config = dict(
    arch='resnext',
    model='image classifier',
    dataset='photos of arthropod specimens (BIOSCAN-5M)',
    train_examples=97500,
    image_size=32,
    crop_scale_min=1,
    horizontal_flip=True,
    translate=0.12,
    rotation_deg=10,
    cutout=0.4,
    targets=['order'],
    num_classes=18,
    norm='batchnorm',
    hidden_act='relu',
    depths=[3, 6, 3],
    kernel_size=3,
    stem='single',
    avg_pool_shortcut=False,
    widths=[256, 448, 784],
    mixing='cutmix',
    label_smoothing=0.2,
    loss='cross_entropy',
    init='kaiming_normal',
    residual_init='zero_last',
    optimizer='muon',
    muon_scale='original',
    learning_rate=0.033,
    momentum=0.9,
    nesterov=True,
    orthogonalizer='newton_schulz_5',
    adamw_lr_other_params=0.00092,
    max_steps=7100,
    batch_size=256,
    epochs=18.6,
    lr_schedule='cosine',
    final_lr_fraction=0.01,
    warmup_steps=1420,
    weight_decay=0.006,
    adamw_weight_decay_other_params=0.05,
)
Rows from block 4 of a small image classifier, named by matrix and row number. Rows with one number belong to one channel. Each number is 128 + 24 x the weight over its row's rms, rounded and kept within 0 to 255. All counts start at 0.
After each channel's rows are labels from the 100 images, of 14848, where the channel reaches its highest value: "colour at peak" is the nearest of a few named colours to the mean colour under the peak; "top examples" is what is common among them. Only what is clearly more common there than usual is listed. The data: photos of arthropod specimens (BIOSCAN-5M). In brackets: how many of the 100, against the usual share in percent.
# convs1: grouped (16 groups) 3x3 conv (model.blocks.4.convs.1.weight, 224x14x3x3), inputs within the group 0-13, a 3x3 kernel for each
# convs2: expand pointwise conv (model.blocks.4.convs.2.weight, 448x224x1x1, transposed), outputs 0-89

convs1.159 [154 163 167 116  95 119 126 127 114 156 184 103 149  93 158 166 152 111 116 128 137 118 115 117 119 124  99 111 131  96 136 125 128 116 139 133 136 137 153 131 116 152 115 109 143 126 128 153 111 129 133 145 110 119 190 178 148 196 132 138 140 156 179 131 113  88 105 132 111 104 114  86 139 103  97 133 157 125 119 134 130 111 147  97 126 140 126 134 124 144 124 130 114  96  89 101 101  89 102 118 106 114  82 133  93 113 154 164 200 166 137 141  80 145 156 100 156 114 126 126 103 132 122 118 106 116]
convs2.159 [125  87 156 171 113 133 120 157 153 134 110 144  92 100 100  81 116 141 133 161  93 118 136 146  83 105 118 140 139 131 118 126 126 156 179 137 143 119 120 123 172 117  74 153  87 133 118 107 100 166 116  95 113 104 113 112 112 138 122  96 122 108 119 142  86 134 113 124 102 113 184  87 137 155 144 134  81 144 133 143 112 108 123 152 139 129 125 138  86 129]
colour at peak: brown (71 vs 3)
top examples: order Coleoptera (86 vs 16.8); family Throscidae (33 vs 0.8)

convs1.26 [107 130 126 132  88 126 172 129 126 132 133 117  96 106 146 143 106 121 116 124 137 113 112 137 134 136 123 155 159 142 105  88 135 124 116 135 143  90 122 127 158  86  66 150 114 147 136 115 119 167  92 119 129 107 138 135 149 111 103 116 106 158 123 146 142  56  94 192 146 159 103 142 147  99 169 128 140  90 122 158 108 115 131 114 105 137 145 118  74 156 150 120 128 156 145  93  87 170 109 140 125 111 111 130 163 119 129 100 140 149 133 131  74 127 176 137 137 122 174 135 115 141  91 135 108  98]
convs2.26 [115 189 108 146 125 145 113 122  93 123 109 148 117 166 123 106 112 126 125 106 138 132 126 153 131 131 114  76 149 131 128 158  94 148 114 105 100 149 137 118 102 128 117 151 128 151 148 121 108 112 127 105 146  80 129  90 124 162 138  90 112 128 152 157 100 111 121 160 127 167 158 141 129 135 106 131 121 108 118  95 140 148 121  98 152 145 125 134 151 147]
colour at peak: grey (51 vs 7.6)
top examples: order Coleoptera (38 vs 16.8)

convs1.30 [123 111 110 103 113 144 123 157 119 116 139 123 130  80  81 126 120 199 141 143 168 125 163 121 124 115 139 151 123 129 141 146 148 109 178 123 124 136 121 145 183 123 119 133 136 105 137 118 140 154  92 121  91 155 129 113 104  74 115 155 122 137 129 131 119 132 130 134 119 131 115 122  98 107 108  94 134 162 145 116 112 111  96 149 134 164 164 144  96 105 123 188 148 125 125 106 159 123 125 130 172 133 162 180 163 170 102 124 123  78 111  99  84  96  72 117 103 128 118 109 125  94 129 136 135 142]
convs2.30 [135 141 151 120 110 127 160 171 153 140 115 133 148 176 144 114 134 139 131  98 129 106 140 159 143 142 160 143 107 101 123 110 158 125 119 132 130 116 135 153  93 153 129 105 131 133 128 121 116 136 145 166 137 127 138 151 147 102 120 130  98 121  80 109 121 130 154 134 164 155 128 126 100 115 133 130 141  92 117  92 148 144 137  81 117 115 132 116 162 131]
colour at peak: brown (58 vs 3); grey (29 vs 7.6)
top examples: order Coleoptera (50 vs 16.8)

convs1.126 [117 113  96 115 143 105 128 106 122 116 116 135 139 147 158 127 124 123 125 123 114 147 170 127 156 119 133 147 172 155 122 147  78 123 115 100 140 106  85 135 146 114 116 129 150 126 103  82  95 131 107 124 131 114 134 125 158  91  97 109 111 142 122 141 114 109  98 178 120 133 126 106 127 151 217 113 111 159 162 109 166 133 139 104 107 126 106 155  88  86 105 144 117 100 123 132 121 123  89 106  76 109 117 138 110 107 141 108 110 147 106 157 167  93 121 163 116  93 103  85 132 156 146  80 138 105]
convs2.126 [112 168 129 117 128 130 127 109 173 112 144 147 138 120  97 142 129 166 146 126 158 114 131 113 157 104 159 138  90 114 112  92 127 120 120 147 149 103  80 102 127 130 119 111  87 115 124 160  97 131 108  97 127 117 125 141 107 100 125 108 106 124 129  92 152  64 130  88 179 121 149  69 134 140 176  73 119 131 100 132 129 135 150 124 139 124 127 112  48 119]
colour at peak: brown (65 vs 3)
top examples: order Hemiptera (30 vs 11.3)

convs1.91 [146 132 115 132 138 160 133 118 142 135 167 113 101 127 111 126 107 114 101 155  71 126 204 157 102 128 114 110 120 151 101 123 152 106 129 157 113  97  90 141 165 116 122 136 135 103 102 123 104  96 171 131 146 169 122 116 126 111 109  94 124 118 130 132 146 152 118 112 139 141 103 141 101 162 131 133 207 203 100 116  51 139 182 135 106  84  98 104 132 131 139 129 128 128 131 138 138 138 125 122  97 126 152 124 124 121 156 148 141 138 122 145 130 138 116 131 145 104 121 100 136 167 141 128 135 143]
convs2.91 [119 142  53 115 135 123  95 183 101  99 131 167 103 110 125 109 121 139 131 129 121 149 142 118  99 116  99 109 128 134 140 141 166 154 126 108 110 172 140  98 117 127 190  89 148 100 128 143 120 140 166  81 141 105 132 114 123 160 102 115  90  95 116 113 103 140 166 128 161 132 169 146 105  97 128 139 132 120 155  83  99 120 127 136 137 147 140 141  92 128]
colour at peak: grey (55 vs 7.6)
top examples: order Hemiptera (32 vs 11.3)

convs1.41 [ 91 120 116 115 168 134  98 170 139 121 115 123 101 115 145 142 132 160 134 102 116 110 103 136 144  80 158 107 128 136 115 136 106  98  77  65 123 120 108 119 160 118 151 118 118 109 111 157 129 119 100 104 120 138 102  98 149 142 104 129 149 104 113 125 122  87 129 128 151 107 132 126 107 119 168 132  66 145 120 140 128 124 134 138  85  84 133 127 112 131  77 133  85 119 106 138 196 151 122 103 147  94 149 138 119 102 101 114  99 123 129  92  93 170  94 116 157 158 159 106 130  88 136 137 118 155]
convs2.41 [ 99 163 139 147 110 110 109  91 135 131 133  90  84 123 123  69 132 114 128 170 142 139 114 104 107 166 144 124 167 144  86 126 137 127 127 142 137 110 151 153  84 138 122 159 140 108 128 136 152 109 132  93 123 144 127  99 152 125 104 100  88 152 100 141 179 155 143 107 133 148 108 101 125 116 110  88 167 172 124 100 142 118 153 127 126 155 125 122 143 123]
colour at peak: grey (26 vs 7.6)
top examples: order Hymenoptera (49 vs 20.4)

convs1.194 [146 106 131 140 116 137 133 143 115  74 122 127 109 178 147 109 110 139 145 135 124 166 113 124 122  75 149  99 149 121 103 158 120 128 117 133  92 113 136 164 114 145 166  72 150  98 152 121 109 160 107 121 139 119  46 158 103 105 178 152  86 153 129 122 136 116 173 112 136 143  95 138 110 133 128 108 155 127 124 117 138 117 130 117 120 176 117 102 134 104 149 117 137 149 105 111 127 113 103 144  93 149 137  94 142 130 109 127 188 117  98 169  97 111 127 130 120 127 114 108 149 146 110 175  95 107]
convs2.194 [160 146 135 158 144 147 117 122 124 131 134 168 102 135 155 128 129 168 114 168 147 148 128 148 135 113  99 144 166 140 114 131 140  91 142 151 150 134 126 134 168 124  82 132 129 109 138 136  89  90 160 116 115 147  99  94 119 120  78 122  95 143 140 149 120 101 127 113 125 107 166 111  94 138 151 131  87 135 116  51  88 129  87 134 152 148 138 159  98 140]
colour at peak: brown (36 vs 3); black (34 vs 0.7)
top examples: order Hymenoptera (59 vs 20.4)

convs1.8 [195 150 130 140 128 100 160 100 100 138 114 148 122 162 135 112 134 119  97 138 107 103  80 132 115 198 179 168 131 134 151 121 105 137 100 142 105 125 135 104 124 145 150 130 133 130 154 137 131 135 119 117 107 111 101  73 111  83 171 153 134 150 135 122 132 133 107 121 160 173 175 169 134 128 147 119 137  81 141 119 122  90 126 120 125 147 161 130 135 123 171 122 145 154 101 125 145 146 138 161 128 136 154 139 110 138 166 135  77 109 108 113 150 194 131 118 127 138 127 170 119 111 136 141 129 112]
convs2.8 [ 78 163  89 112 162 132 119 160  84 135 171 121 142 129 126 145 113 135 132  93 155 165 135 119 132 110 175 117 114 104 119 189 116 161 168 133 123 120 127 107  93 127 112 122 142 123 100 127 115 137 202 144  95 118 106 110 116 166  99 144 103 109 139 117 118 140 117 118  90  86 100 150 146 147 152 159 137 162  76 102 131 163 115 149 122 120 144 119 141 117]
colour at peak: brown (65 vs 3); grey (30 vs 7.6)
top examples: order Coleoptera (44 vs 16.8)

convs1.9 [159 125 139 129 122 132 139 128 127  94 129 152 126 141 158  97 139 150  83 127 138 129 206 135 153 132 124 168 146 130 154 144  94 167 114  99 107 151 111 164 141 140 126 172 146 154 130 130 128 154 129 121 119 131 113 134 107 185 122 124 100 151 139 146 179 157 167 172 136 131 146 126 139 144 134 129 113 115 162  98  89 137 145 114 110 152 138 101 134 169 140 133 188 183 121  69 124  71 108 146 152 112 129 138 135 123 112 127 113 126 137 110 150 121 126 139  95  81 129 154 130 121 150 134 111  86]
convs2.9 [108  80 140 132 153 136 173 167 144 129 131 142 135 119 100 150 134 148 124 161 153 191 127 105 104 117 173 140  93  92 126 125 107  93 122 106  86 136 129 173 106 117  87 178 159 144 133  92 155 101 128 161 142 120 129 171 106 114 140 146 132 146 104 152 101 145 110 137 154 117 142 115 148 121 134 191 112 128 116 118 103 136 143 158 126 144 122  91 113 134]
colour at peak: brown (48 vs 3); grey (30 vs 7.6)
top examples: order Coleoptera (63 vs 16.8)

convs1.183 [119 135 126 120 130 118 107 137 111 148 154 115 145  99 106 159 125 134 123 106 121 194 135  73 143 182  77 125 122 127  93 126 163  82 109 162 150 139 137  98 135 111 119 157 157 121 105 147 126 106 127 126 118 146 176 134 160 115  75 153 167  86 144 106 107 131 112 119 146 157 125 113 105  96 128 137 132 130 153 126 121 106 104 125  83 131 114 122 180 177 108 131 106 118 140 123 136 149  92 175 150 139 105 119 129 123 105  99 104 157 170 107 156 147 118 117 125 133 129 121 118 112 175 124 101 174]
convs2.183 [ 69 119 107 107 106 130  92  42 187 112 111 149  92 133 143  63 103 123 140 122 152 210 125 116 149 146 120 118 145 114 119 178 131 122  96 113 105  99 129  99 122 129  91 154 131 133 113 159 129 120 104 144 128  94  82 113 112 131 125  95  94 110  91 150 155 182 143 146 101 142 158 159 151 119 198 174 155 137 157 159 101 146 135 143 132 144 133 168 157 136]
colour at peak: brown (73 vs 3)
top examples: order Coleoptera (37 vs 16.8); order Hemiptera (31 vs 11.3)

convs1.119 [123 105 113 129 113 151 186 146 166 147 107 137 117 102 134 150 150  89 169 147 193 107  91 104 153 129 132 128 112 149 131 105 148 133  79 130 120 126 131 134 105 118 130 120 101 143 123 119 107  79 175 117 114 143 114 139 176  95 115 120 136 133 102 111  90 111 135 174 148 122 153  74 118 135 134 126 103 129 124 131 141 108 129 114 142 154  98 114 129 124 109 145 130 139  93 155 148  97 119  94 142 175 124 148 100 110 144  80 143 104 120 155 128 140 102  86 114  91 111 109 145 178  95  94 158 125]
convs2.119 [142 108 129 129 115 139 154  78 141 147 152 130 167  73 122 141 104 126 127  89 108 119 134  83 187 150 125 112 145 123 145 116 105 120 121 144 123 121 126 121 141 142  99 139 135  84 125 145 127 132 113 199 118 127 106 139 138 146 161  94 123 139 182 130  77  89 130 146 150 151 150 184 113 120 154 159 113 136 163 114 132 138 126 137 104 126 133  89 135 175]
colour at peak: grey (32 vs 7.6)
top examples: order Hymenoptera (41 vs 20.4)

convs1.7 [141 127 137 113 105 117 145 107 176  81 152 108 136 137 134 154 129  96 103  97 107  80 136 161 169 111 104 125 148 139 127 107 129 132 113 148 146 111 127 121 163  99 147 106 106 140 131 132 103 127 142 116  77 131 155 160  81 101 109 158 106 122 129 106 121  72 116 139 130 103 123  92 110 120 129 164 114 111 119 122 172 128 124 149 108 147 103 166 133 132 131 137 111 103 125  99  89 155 147 127 108 127 138 117 198 151 129 159 130  90 162  88 121 141 112 127 166 103 124  87 131 183 124 100  83 127]
convs2.7 [ 94 113 114 104 155 132 131 120 101 124 142 144 172 171 135 165 120 102 122 176 136 113 119  94 128  90 143 110 143 125 120 156  83 136 144  80 123  86 136 100 128 115 110 125 136 120 121 146 124 103 135 132 102 129 124 138 130 124 179 123 177  91 149 118 157  81 129 130 127  63 114 120 115 107 129 168 105 131 120 154 115 115 137  92 127 109 142 103 136 124]
colour at peak: grey (56 vs 7.6)
top examples: order Hymenoptera (43 vs 20.4)

convs1.209 [133 110 137  87 172 141 167  89 131 125 118 122 136 162 108 145  85 126 142  67 123 148 120 198 124  75 141 131 108 132 104 154 114 126 119 133  99 148 105 136 101 122 135  97 165 156 168 147 110 117 134 103 141 125 130 167 134 120  93 137 114 160  86 165 166 117 115 135 117  95 123 150 120 134 126 154 149 127 104  82 168 121 118 158 110 137  93 145 128 106 161 108 119 101  94 129 120 186 140 148 135 147 121 133 111 124 107 135  97 137 150 108  87 113 143 104 104  93 114 106 168 127 141 107 120 137]
convs2.209 [141 121  96 140 147 130 165 121 126 138 124 176 111 204 132 128 117 119 138 125 109 148 124 119 122 118 130 113 152 116 114 168 171 103  76 122 122 131 171 154 127 116 211 102  72 185 119 139 123  68 159 111 145 135 125  97 149 155  91 141 142 107 143 145 124 145 128  98 146 151  93 140 101 127 100 121 155 142 104 186 125  87 115 151 148 105 120 172  95 105]
colour at peak: grey (40 vs 7.6)
top examples: order Coleoptera (36 vs 16.8)

convs1.215 [153 118  96 103 161 197 102  77 128 146 103  91 112 191 122 137 105 164  86 123 124 163 102 135 127  98  86 132 131 144 141 107 148 124 125 135 137 135 120 151 179  86  88 174 114 118 129 120 116 116 151 114  90 121 130 104 130 144 130 138 119 143 105 109 150 128 136 104 126 134  99 108 134 136 164 141 131 142 148 127 127 130 166 154 101 115 165 138  83 179 146 115 111  80 167 116 150 102 115 112  95 129 157 120  84 127 160 100 109 132 129 120 144 153 105 102 121  94 132 137 133 102 112 124 112 141]
convs2.215 [113 119 137 132 121 132  97 139 109 151 143 160 130 137 110 147 132 108 137 149  95 134 115  99 116 132 135 127 153 118 157 113 114  95 146 102 105 134 160 134 143 118 101 127 139 118 130  99  76 140 184 146 138 149 124 176 118 139 130 127 107  91 121 110  96  68 132 128 139 125  83  85 123 157 136 117 157  83 107 119  92  93 132 130 111 133 127 101 166 153]
colour at peak: grey (36 vs 7.6)
top examples: order Hymenoptera (49 vs 20.4)

convs1.33 [155 119 139 114 134 114 132 137 128 159  69 149 111 180 119 106 125 126 123 133 131 116 140 123 141 121 131 140 124 116 143  90 136  99 148 135 138 105 122  97 160 133 143 110 136 123  94 159 122 183  92 118 106 141 100 128 120 158 128 139 135 104 113 128 140 126 110 123 121 144 123 130  98 165 112 149  44 171 107 189  79  74 189 122 165  70 127 102 172 116 123  75 176 131 142 131 145 134  95 122 116 111 113 140 145 140 121 125 123 126  97 136 124 132  91 128 160 135 118 113 120 127 132 127 116 130]
convs2.33 [178 171 131 156 140 129 163 162 141 129 130 151 162 131 142 145 119  67 122 154 103 121 104 151  85 140 124  97 131 123 130 111 173 151 135 132 128 146 128 146 113 137 116  97 136 117 144 141 148 131 154 133 116  75 137 138 160 126 138 137 146 117 138 133 102 139 117 120 137  85 130 125 137 129 112  82 144 148 134  79 162  95 117  87 129 112 129 122 167 147]
colour at peak: grey (48 vs 7.6); brown (44 vs 3)
top examples: order Coleoptera (45 vs 16.8)

convs1.214 [144 123 115 107 136 158 150 120 143 102 133 108 135 111 120 128 127 136 137 167 164 138 153 118 116  86 110  89 138  95 151 192 133 117 159 128 129 115 139 139 124 131 134 138 120 153 174 136 155 169 137  79 119 111 155 166 158 125 113 132 145 142 134 144 120 111 162 159 132 140 146 112  74 151  95 154 180 164  57 144  88 106 155  55 144 143 120 106 130  89  99 130 125 132 100 150 120 156 131 122 108 144 120 106 135 137 112 140 140 108  86 134 153 132 149 135 166 112 138 105 131 115 150  97 127 105]
convs2.214 [122  92 175 122 121 129 143 143 139 127 132 163 142 127 141 128 119 135 131 128 155 169 137 126 149 113 122 124 155 139 140  98 147 115 105  84 130 142 113  86 115 132  95 112 122 136 132 108 120 124 105 170 122  82 104 104 118 171 178  86 155 136 121 127 110 142 130 103 116 140 124 171 132 107 161 114 150 128 140 114 128 135  87 149 161 120 134 157 101 113]
colour at peak: grey (52 vs 7.6)
top examples: order Hemiptera (29 vs 11.3)

convs1.195 [176 108 118 120 127 110 162  82 140 121  96  89 112 110 102 181 112 140  67 156 130  93 136 144 111 152 108 163 135 108 113 104 111 161 101 130 121 149 110 120 123 122 120 148 119 173  85 150 133  75 109 117  83 151 154 114 101 164 132 126 132 138 133 165 120 115 147  84 145 145  93 137  77 144 138 136 148 160 108 146 134 159 108  75 101 179 108 122 149 150 114 151 122 128 149 115 119 142 133 141 106 159 117 109 139 106 131 142 121 118  83 132 120 118 126 162 132 138 122 144 125 108 163 109  84 121]
convs2.195 [112 122 104  78 115 131 105  93 129 135 113 131 104 125  98 122 144  29 127 136 119 132 134 113 125 130 147 154  75  87 116 167 161 130 141 142 160 123 130 106 163 136 119 111 112 120 123 104 193 132 153 136 123 129 157 114 124 138 160 159 105 107  87  99 136 114 140 113 140 103 126 122 115 127 121 159 105 109 125  86 143  96 116 140 106  91 117 153  94 162]
colour at peak: grey (56 vs 7.6); brown (28 vs 3)
top examples: order Coleoptera (45 vs 16.8)