{"arch": "resnext", "model": "image classifier", "dataset": "photos of arthropod specimens (BIOSCAN-5M)", "train_examples": 97500, "image_size": 32, "crop_scale_min": 1, "horizontal_flip": true, "translate": 0.12, "rotation_deg": 10, "cutout": 0.4, "targets": ["order"], "num_classes": 18, "norm": "batchnorm", "activation": "relu", "depths": [3, 6, 3], "kernel_size": 3, "stem": "single", "avg_pool_shortcut": false, "widths": [256, 448, 784], "mixing": "cutmix", "label_smoothing": 0.2, "loss": "cross_entropy", "init": "kaiming_normal", "residual_init": "zero_last", "optimizer": "muon", "muon_scale": "original", "lr": 0.033, "momentum": 0.9, "nesterov": true, "orthogonalizer": "newton_schulz_5", "adamw_lr_other_params": 0.00092, "steps": 7100, "batch_size": 256, "epochs": 18.6, "lr_schedule": "cosine", "final_lr_fraction": 0.01, "warmup_steps": 1420, "weight_decay": 0.006, "adamw_weight_decay_other_params": 0.05}
Rows from block 6 of a small image classifier, named by matrix and row number. Rows with one number belong to one channel. Each number is 500 + 25 x the weight over its row's rms, rounded and kept within 0 to 999. All counts start at 0. Numbers have three digits each.
After each channel's rows are labels from the 100 images, of 14848, where the channel reaches its highest value: "top examples" is what is common among them. Only what is clearly more common there than usual is listed. The data: photos of arthropod specimens (BIOSCAN-5M). In brackets: how many of the 100, against the usual share in percent.
# convs1: grouped (16 groups) 3x3 conv (model.blocks.6.convs.1.weight, 224x14x3x3, each kernel summed), inputs within the group 0-13
# convs2: expand pointwise conv (model.blocks.6.convs.2.weight, 448x224x1x1, transposed), outputs 0-149

convs1.120:485505469483543513472508542465507467511490
convs2.120:499511523479518453461513520515507529484520483500500512499482531579494466486495477501482519482493521510492464483521489498470505483497483512500479534502478517476486472489512517484530522442504502477487466499495507501438515512464493521520489486515496472477504493506486519487485537463484491483508497511492504516512485488503519499479497492506509494491489477563498521501520467510484452475529495497531499491474519553467445507465462475497485508514500523507484
top examples: order Hymenoptera (44 vs 20.4)

convs1.160:455513541498482467535508486506476516500467
convs2.160:476518562530530521514475466485521485492489489495501455513513506512496496463486469500506530471480485527469520469478523495563524526504508573495506507512487528517482536539480518502509534506479503445497490500533484473494497481510502456471547496521510432524463501507493507469523533540522485496517493495454456520491477499511486520496448533513484495482511496489485473538509510521515518499542479530527512494501514487493441478450504486498461527509502524526527
top examples: order Coleoptera (57 vs 16.8)

convs1.138:488491489520495513464489544449521519522475
convs2.138:477484515481477517464479453474481522532494507486506519525498536474497438506514488507489463506518486524500536525467496485517518512514450508501503557545429517536475502514480510479476482518495493547494484496445478411520494506450459541510539449506470506519512465495447475483480543476509502464492505505510509496456516526514513514509495515526492524485548474464493528452471465516531510485506499480511480500438512536489544492502525503486528499517480484477521
top examples: order Coleoptera (58 vs 16.8)

convs1.39:443522486485489473480525479502533498513469
convs2.39:506510526531518526524478474486484494466518526515510518492528508504487502513476523481464477527491453500511490443527454454480499510521524471475488471514479517510513501517479481543523483548473523521574493486492544466498506462525498552460517519508494461481543523497499444449506527450481472494543507472504464503518503446491480479474502509511492523526496499467550505495489464504513514505490536453470513552480535527463444505463504510482495490495485480568516
top examples: order Hymenoptera (67 vs 20.4)

convs1.199:508459493479483493474492482496454490545470
convs2.199:505487490513523528506506514495536511506520516461494474493492565552506505483483522509502536488511513499468486492458470475482438466507528475499497493541490485443501503506533507517474457509501482489503488521442508490519483514452490486520441504500462513490459487501525492489509454501465506464548511470513518480486472544486494488509499483505528527477505480526482499483464529487505493470503487539501456536558515517473531537495501523529433557513469500515508
top examples: order Hymenoptera (47 vs 20.4)

convs1.129:492506477447457475493517496476457504512501
convs2.129:498521507485488558489523514519480493538498503489532524510522500483537474471493488529488518548483523505506498495486496501493496564503518460478482463520487525503504491549503511476516486485478497512482476434485500452484510514523515467518535520517477494500516523510460449503523483492478469486446491528501472500546492460517564525474490538467477527507506531506458565477539434507485545531504509514515469487481502515498486516500512502495520559488507495547524
top examples: order Hymenoptera (43 vs 20.4)

convs1.165:525499476446538521497508498495529502481539
convs2.165:509512482499491483467485534526492475480498498468459554472473524530498531492458514504533515522504549511500485490528482486489513479523535490502494433483529537474486510512482493483462511511467497459503515495541451476536526546523499514490496461521492544455504516490515473484506502502465475479519500474509482500482501515556460528506532508476492523503550499439533478476532503477473515538541491458538539478491518515555525490502485541515518503500500489492488
top examples: order Hymenoptera (42 vs 20.4)

convs1.173:528469501491523490504494530493481516433489
convs2.173:493491504531506467543545473479518515496524508483508496512508470473499479478480495511513556476551492512479497464493478479499530547494491497495445453485488466481493514493503507513530449521508507495475511537499498496512518499550513497512513497530467503498575493504519516509488482505508503465478498522522493535501477514539501499486575493524478469484503537515543508557511520472535485549523510486490499509499533525535523495477479509505521508497505528517510
top examples: order Coleoptera (43 vs 16.8)

convs1.119:512484511447510509499465494480528490522453
convs2.119:513485508478488497486509504521474506528509520465452495524555519462498558492517508490508526500496507507502480463467562514479486512493449540503514426518485476521526510515538490504525510502468502445469499494504511516507470497480449468520470506503515512522499504506473507520479568509487479492452503502475534525537506507515520502461418474516497479490500492484486491452504512518540492472503508500448485505450499497495476569557481468490437539487495506491481
top examples: order Hymenoptera (47 vs 20.4)

convs1.90:504481515467488512542513507505549461477483
convs2.90:489552508541504521537480527454511479486510532524544500485539509487514497493479553510495519518538513530512547449526478451511492500504525483506533460504476473502490528478475503508528507510537492508524466480509569507503455515455481529502476505513532495560517502532498499482497500491522459519485505525498442515489506493510449512469513502505500509538497520491487529499559487494524505467498515508481487508536465508498501535494493519518476500473516518540468
top examples: order Coleoptera (41 vs 16.8); order Hemiptera (31 vs 11.3)

convs1.216:504506473566513487495459524498515477493485
convs2.216:536501499534543504449517519490489507507508491480510516490494508505526531490508519486503494492480539510447510556513483473519509487487517456508481504525489491500507543488550496482485526517493509478481486505489529489477511521519508523500495516480505487517520499518479508506478514436492487507487502518480487474550469510521515488520479484521507507453532468503540501507506489545496540519463497475507470515432556490500527512461515475495474477507491513516499
top examples: order Diptera (71 vs 30.7)

convs1.114:540499506462486523491475481452508494495463
convs2.114:531540548500534462535486523559509511517467497490519476544489480503506538495502508505466500481546413553487519552489526503481469488484489521516502473460442492537512503479534480501522494524485518458539515480528512507502477464456488508499496509519483500513490499471493485475504505512461483462455493471515492510500490504479486495470494495528519522506524454503485464509472473511507484499533477425531463540490523484517500479475511495506509536484503460498469
top examples: order Hymenoptera (46 vs 20.4)

convs1.60:503467467511512458506485543518493499454505
convs2.60:479525537520512479454503533490518501528479497533520477513503480493503528479485479496524550495465452487468446520518481467530543475479495489489506479521531445507474492496525511547473491465469492483487498489542478454473496521455490523476497475484455511491522496484468509462466510523499486519511504471489479511486452498451554534488489514503529518474474504483511485498479537509506480532520507464514494573461473481509520511537483549479499525504509497506505
top examples: order Hymenoptera (51 vs 20.4)

convs1.122:473497475491456513515468503478519520502447
convs2.122:504487541492507468486453500541505550504487539509490491506520526505486493505480494479471521491572484487474507500529452491483458502480517506513532526530482457505472515495472534497529523463486498498499505503510481501473501429462471526519475505497486449513517515510503483562475462568454509480546494492483500506521496484520530553544471481554492529488466503486492463512549507472545500502556505489464475500523485512490456503510451520474530487498499453510482
top examples: order Hymenoptera (54 vs 20.4)

convs1.47:482504494476456464505474466506488457507525
convs2.47:509499497534516507517507506493465493502514505540471504515498473529483507489540481475503529492520524511474487502521492515491469484526486569483492479551506530505511521478506532465466541430467510472531485462501486504534480505468495437545549511483534517524533495490467505469472518530509493477463502487488520489519493513457529504556493489550512510497503522488517445517494501529505497458493503499493541559509532505515518478502485504478508491490505508483507
top examples: order Coleoptera (39 vs 16.8)

convs1.192:532493529494465480503460491491491468493453
convs2.192:489503505534501498511492534445465466477488483473494475524490540474494484499471518505480479520450482515460490467556512486501502465501531456494513536513507540492470490499510536494530476520486482485483485521472501497478462492512541515470508450528517501519540468525511491508524496543501498519472497478528500494518488518534396551504471487503507498481501552518491465499467479464473510484523516498522525507440522537497462464487443555510530510487520520490491
top examples: order Hymenoptera (44 vs 20.4)

convs1.36:467514483490529483541461485494534537510496
convs2.36:509558466547476479529493440485502477499498468491494522516454506507520475516476514485512485500499474511508477518468524513517477502504454487491487499506509514496513477499482531507478482506501490488564483492510518477509481458502491477555449475474489518533449520499502547478500555498498490523539512512512521488453525483563468506454510476507442465488512497451533490506502534478471543509462474535510520553496510474464525479512503533511508519514507496534483
top examples: order Hymenoptera (77 vs 20.4)

convs1.135:511507507537505480515499483541441480483478
convs2.135:502471510460512515521528470507495457556527541498491535506458539513498503551509449529447528502501507465493476505519547503447509524488479500507475558466515499483523535479499517454514509511507485515485476526458540466511502525433493483482533503502521513506460503504475477481426503529511534512472502511497489480480482492492511539485490492513507497464491499520551499515485510508482513521476467467509514576492514449509494485501473453501501491490506473478546
top examples: order Coleoptera (62 vs 16.8)

convs1.29:454513489520511462544506508501465529512510
convs2.29:501544444523507512516488460487546508483489499499499522466517544494499521481532542550462515514513515466491511502500463543479469466486510464491475489501523437500500518513529509477490502497499495503554528500512491485467499537512520504478494420487464490480414482497534517489493461543506531495538508511501545516511490495516507559490520498487499556530509526517550489496485504497505521490494499497520460582519588491492510492547501483518509490516505475498528
top examples: order Hymenoptera (73 vs 20.4)

convs1.61:497449476488474475502475502477474453494495
convs2.61:502477529474491539463485508497501552534554525467469491531489488507492490486511484505516529495490425520518496452527524482513477420506495489488499487493485497513495479470499475494491530479471499536488510496508507450472488538481457460502500497501475475530518478512498482483559557485520496480448488493524502494455481539527482532515519478476518490492500509504450486456523507499511511523528519538511474546485481484534510490459499540482472497505509501509435
top examples: order Hymenoptera (64 vs 20.4)

convs1.117:555503502489490485484498502521543513508450
convs2.117:495498534498475491497496486496563536483518488486505527524488512501491511485511508509494496519476487492505492486567546457507503487515515499501511489483537532512499531498476465525522506485535501501499488518532565500521502406489507525515507500516497516476531498518491521521480508438486462532516506450504567502522467512533456503530522498506501503487510474475504486511494493475502479467536515498477505518462511510522486490471523469493550507501509553507497
top examples: order Hymenoptera (56 vs 20.4)

convs1.13:479457480532478472486487519468458485496497
convs2.13:517503466468464514456459478457531500545500538449458497519521509478504497518464526502480540522499526482495458470437494471496504444517516498505520546510498456512552457494559482479530474466478476519484483520484462511509540503484514470485519507491542496436484524500506500491512468514510487512518495470497505499489503491506484473502508484508486472459487513481560484478556473473455498466553507489516481494438534473529543509443482479470535508507482540481500
top examples: order Coleoptera (36 vs 16.8)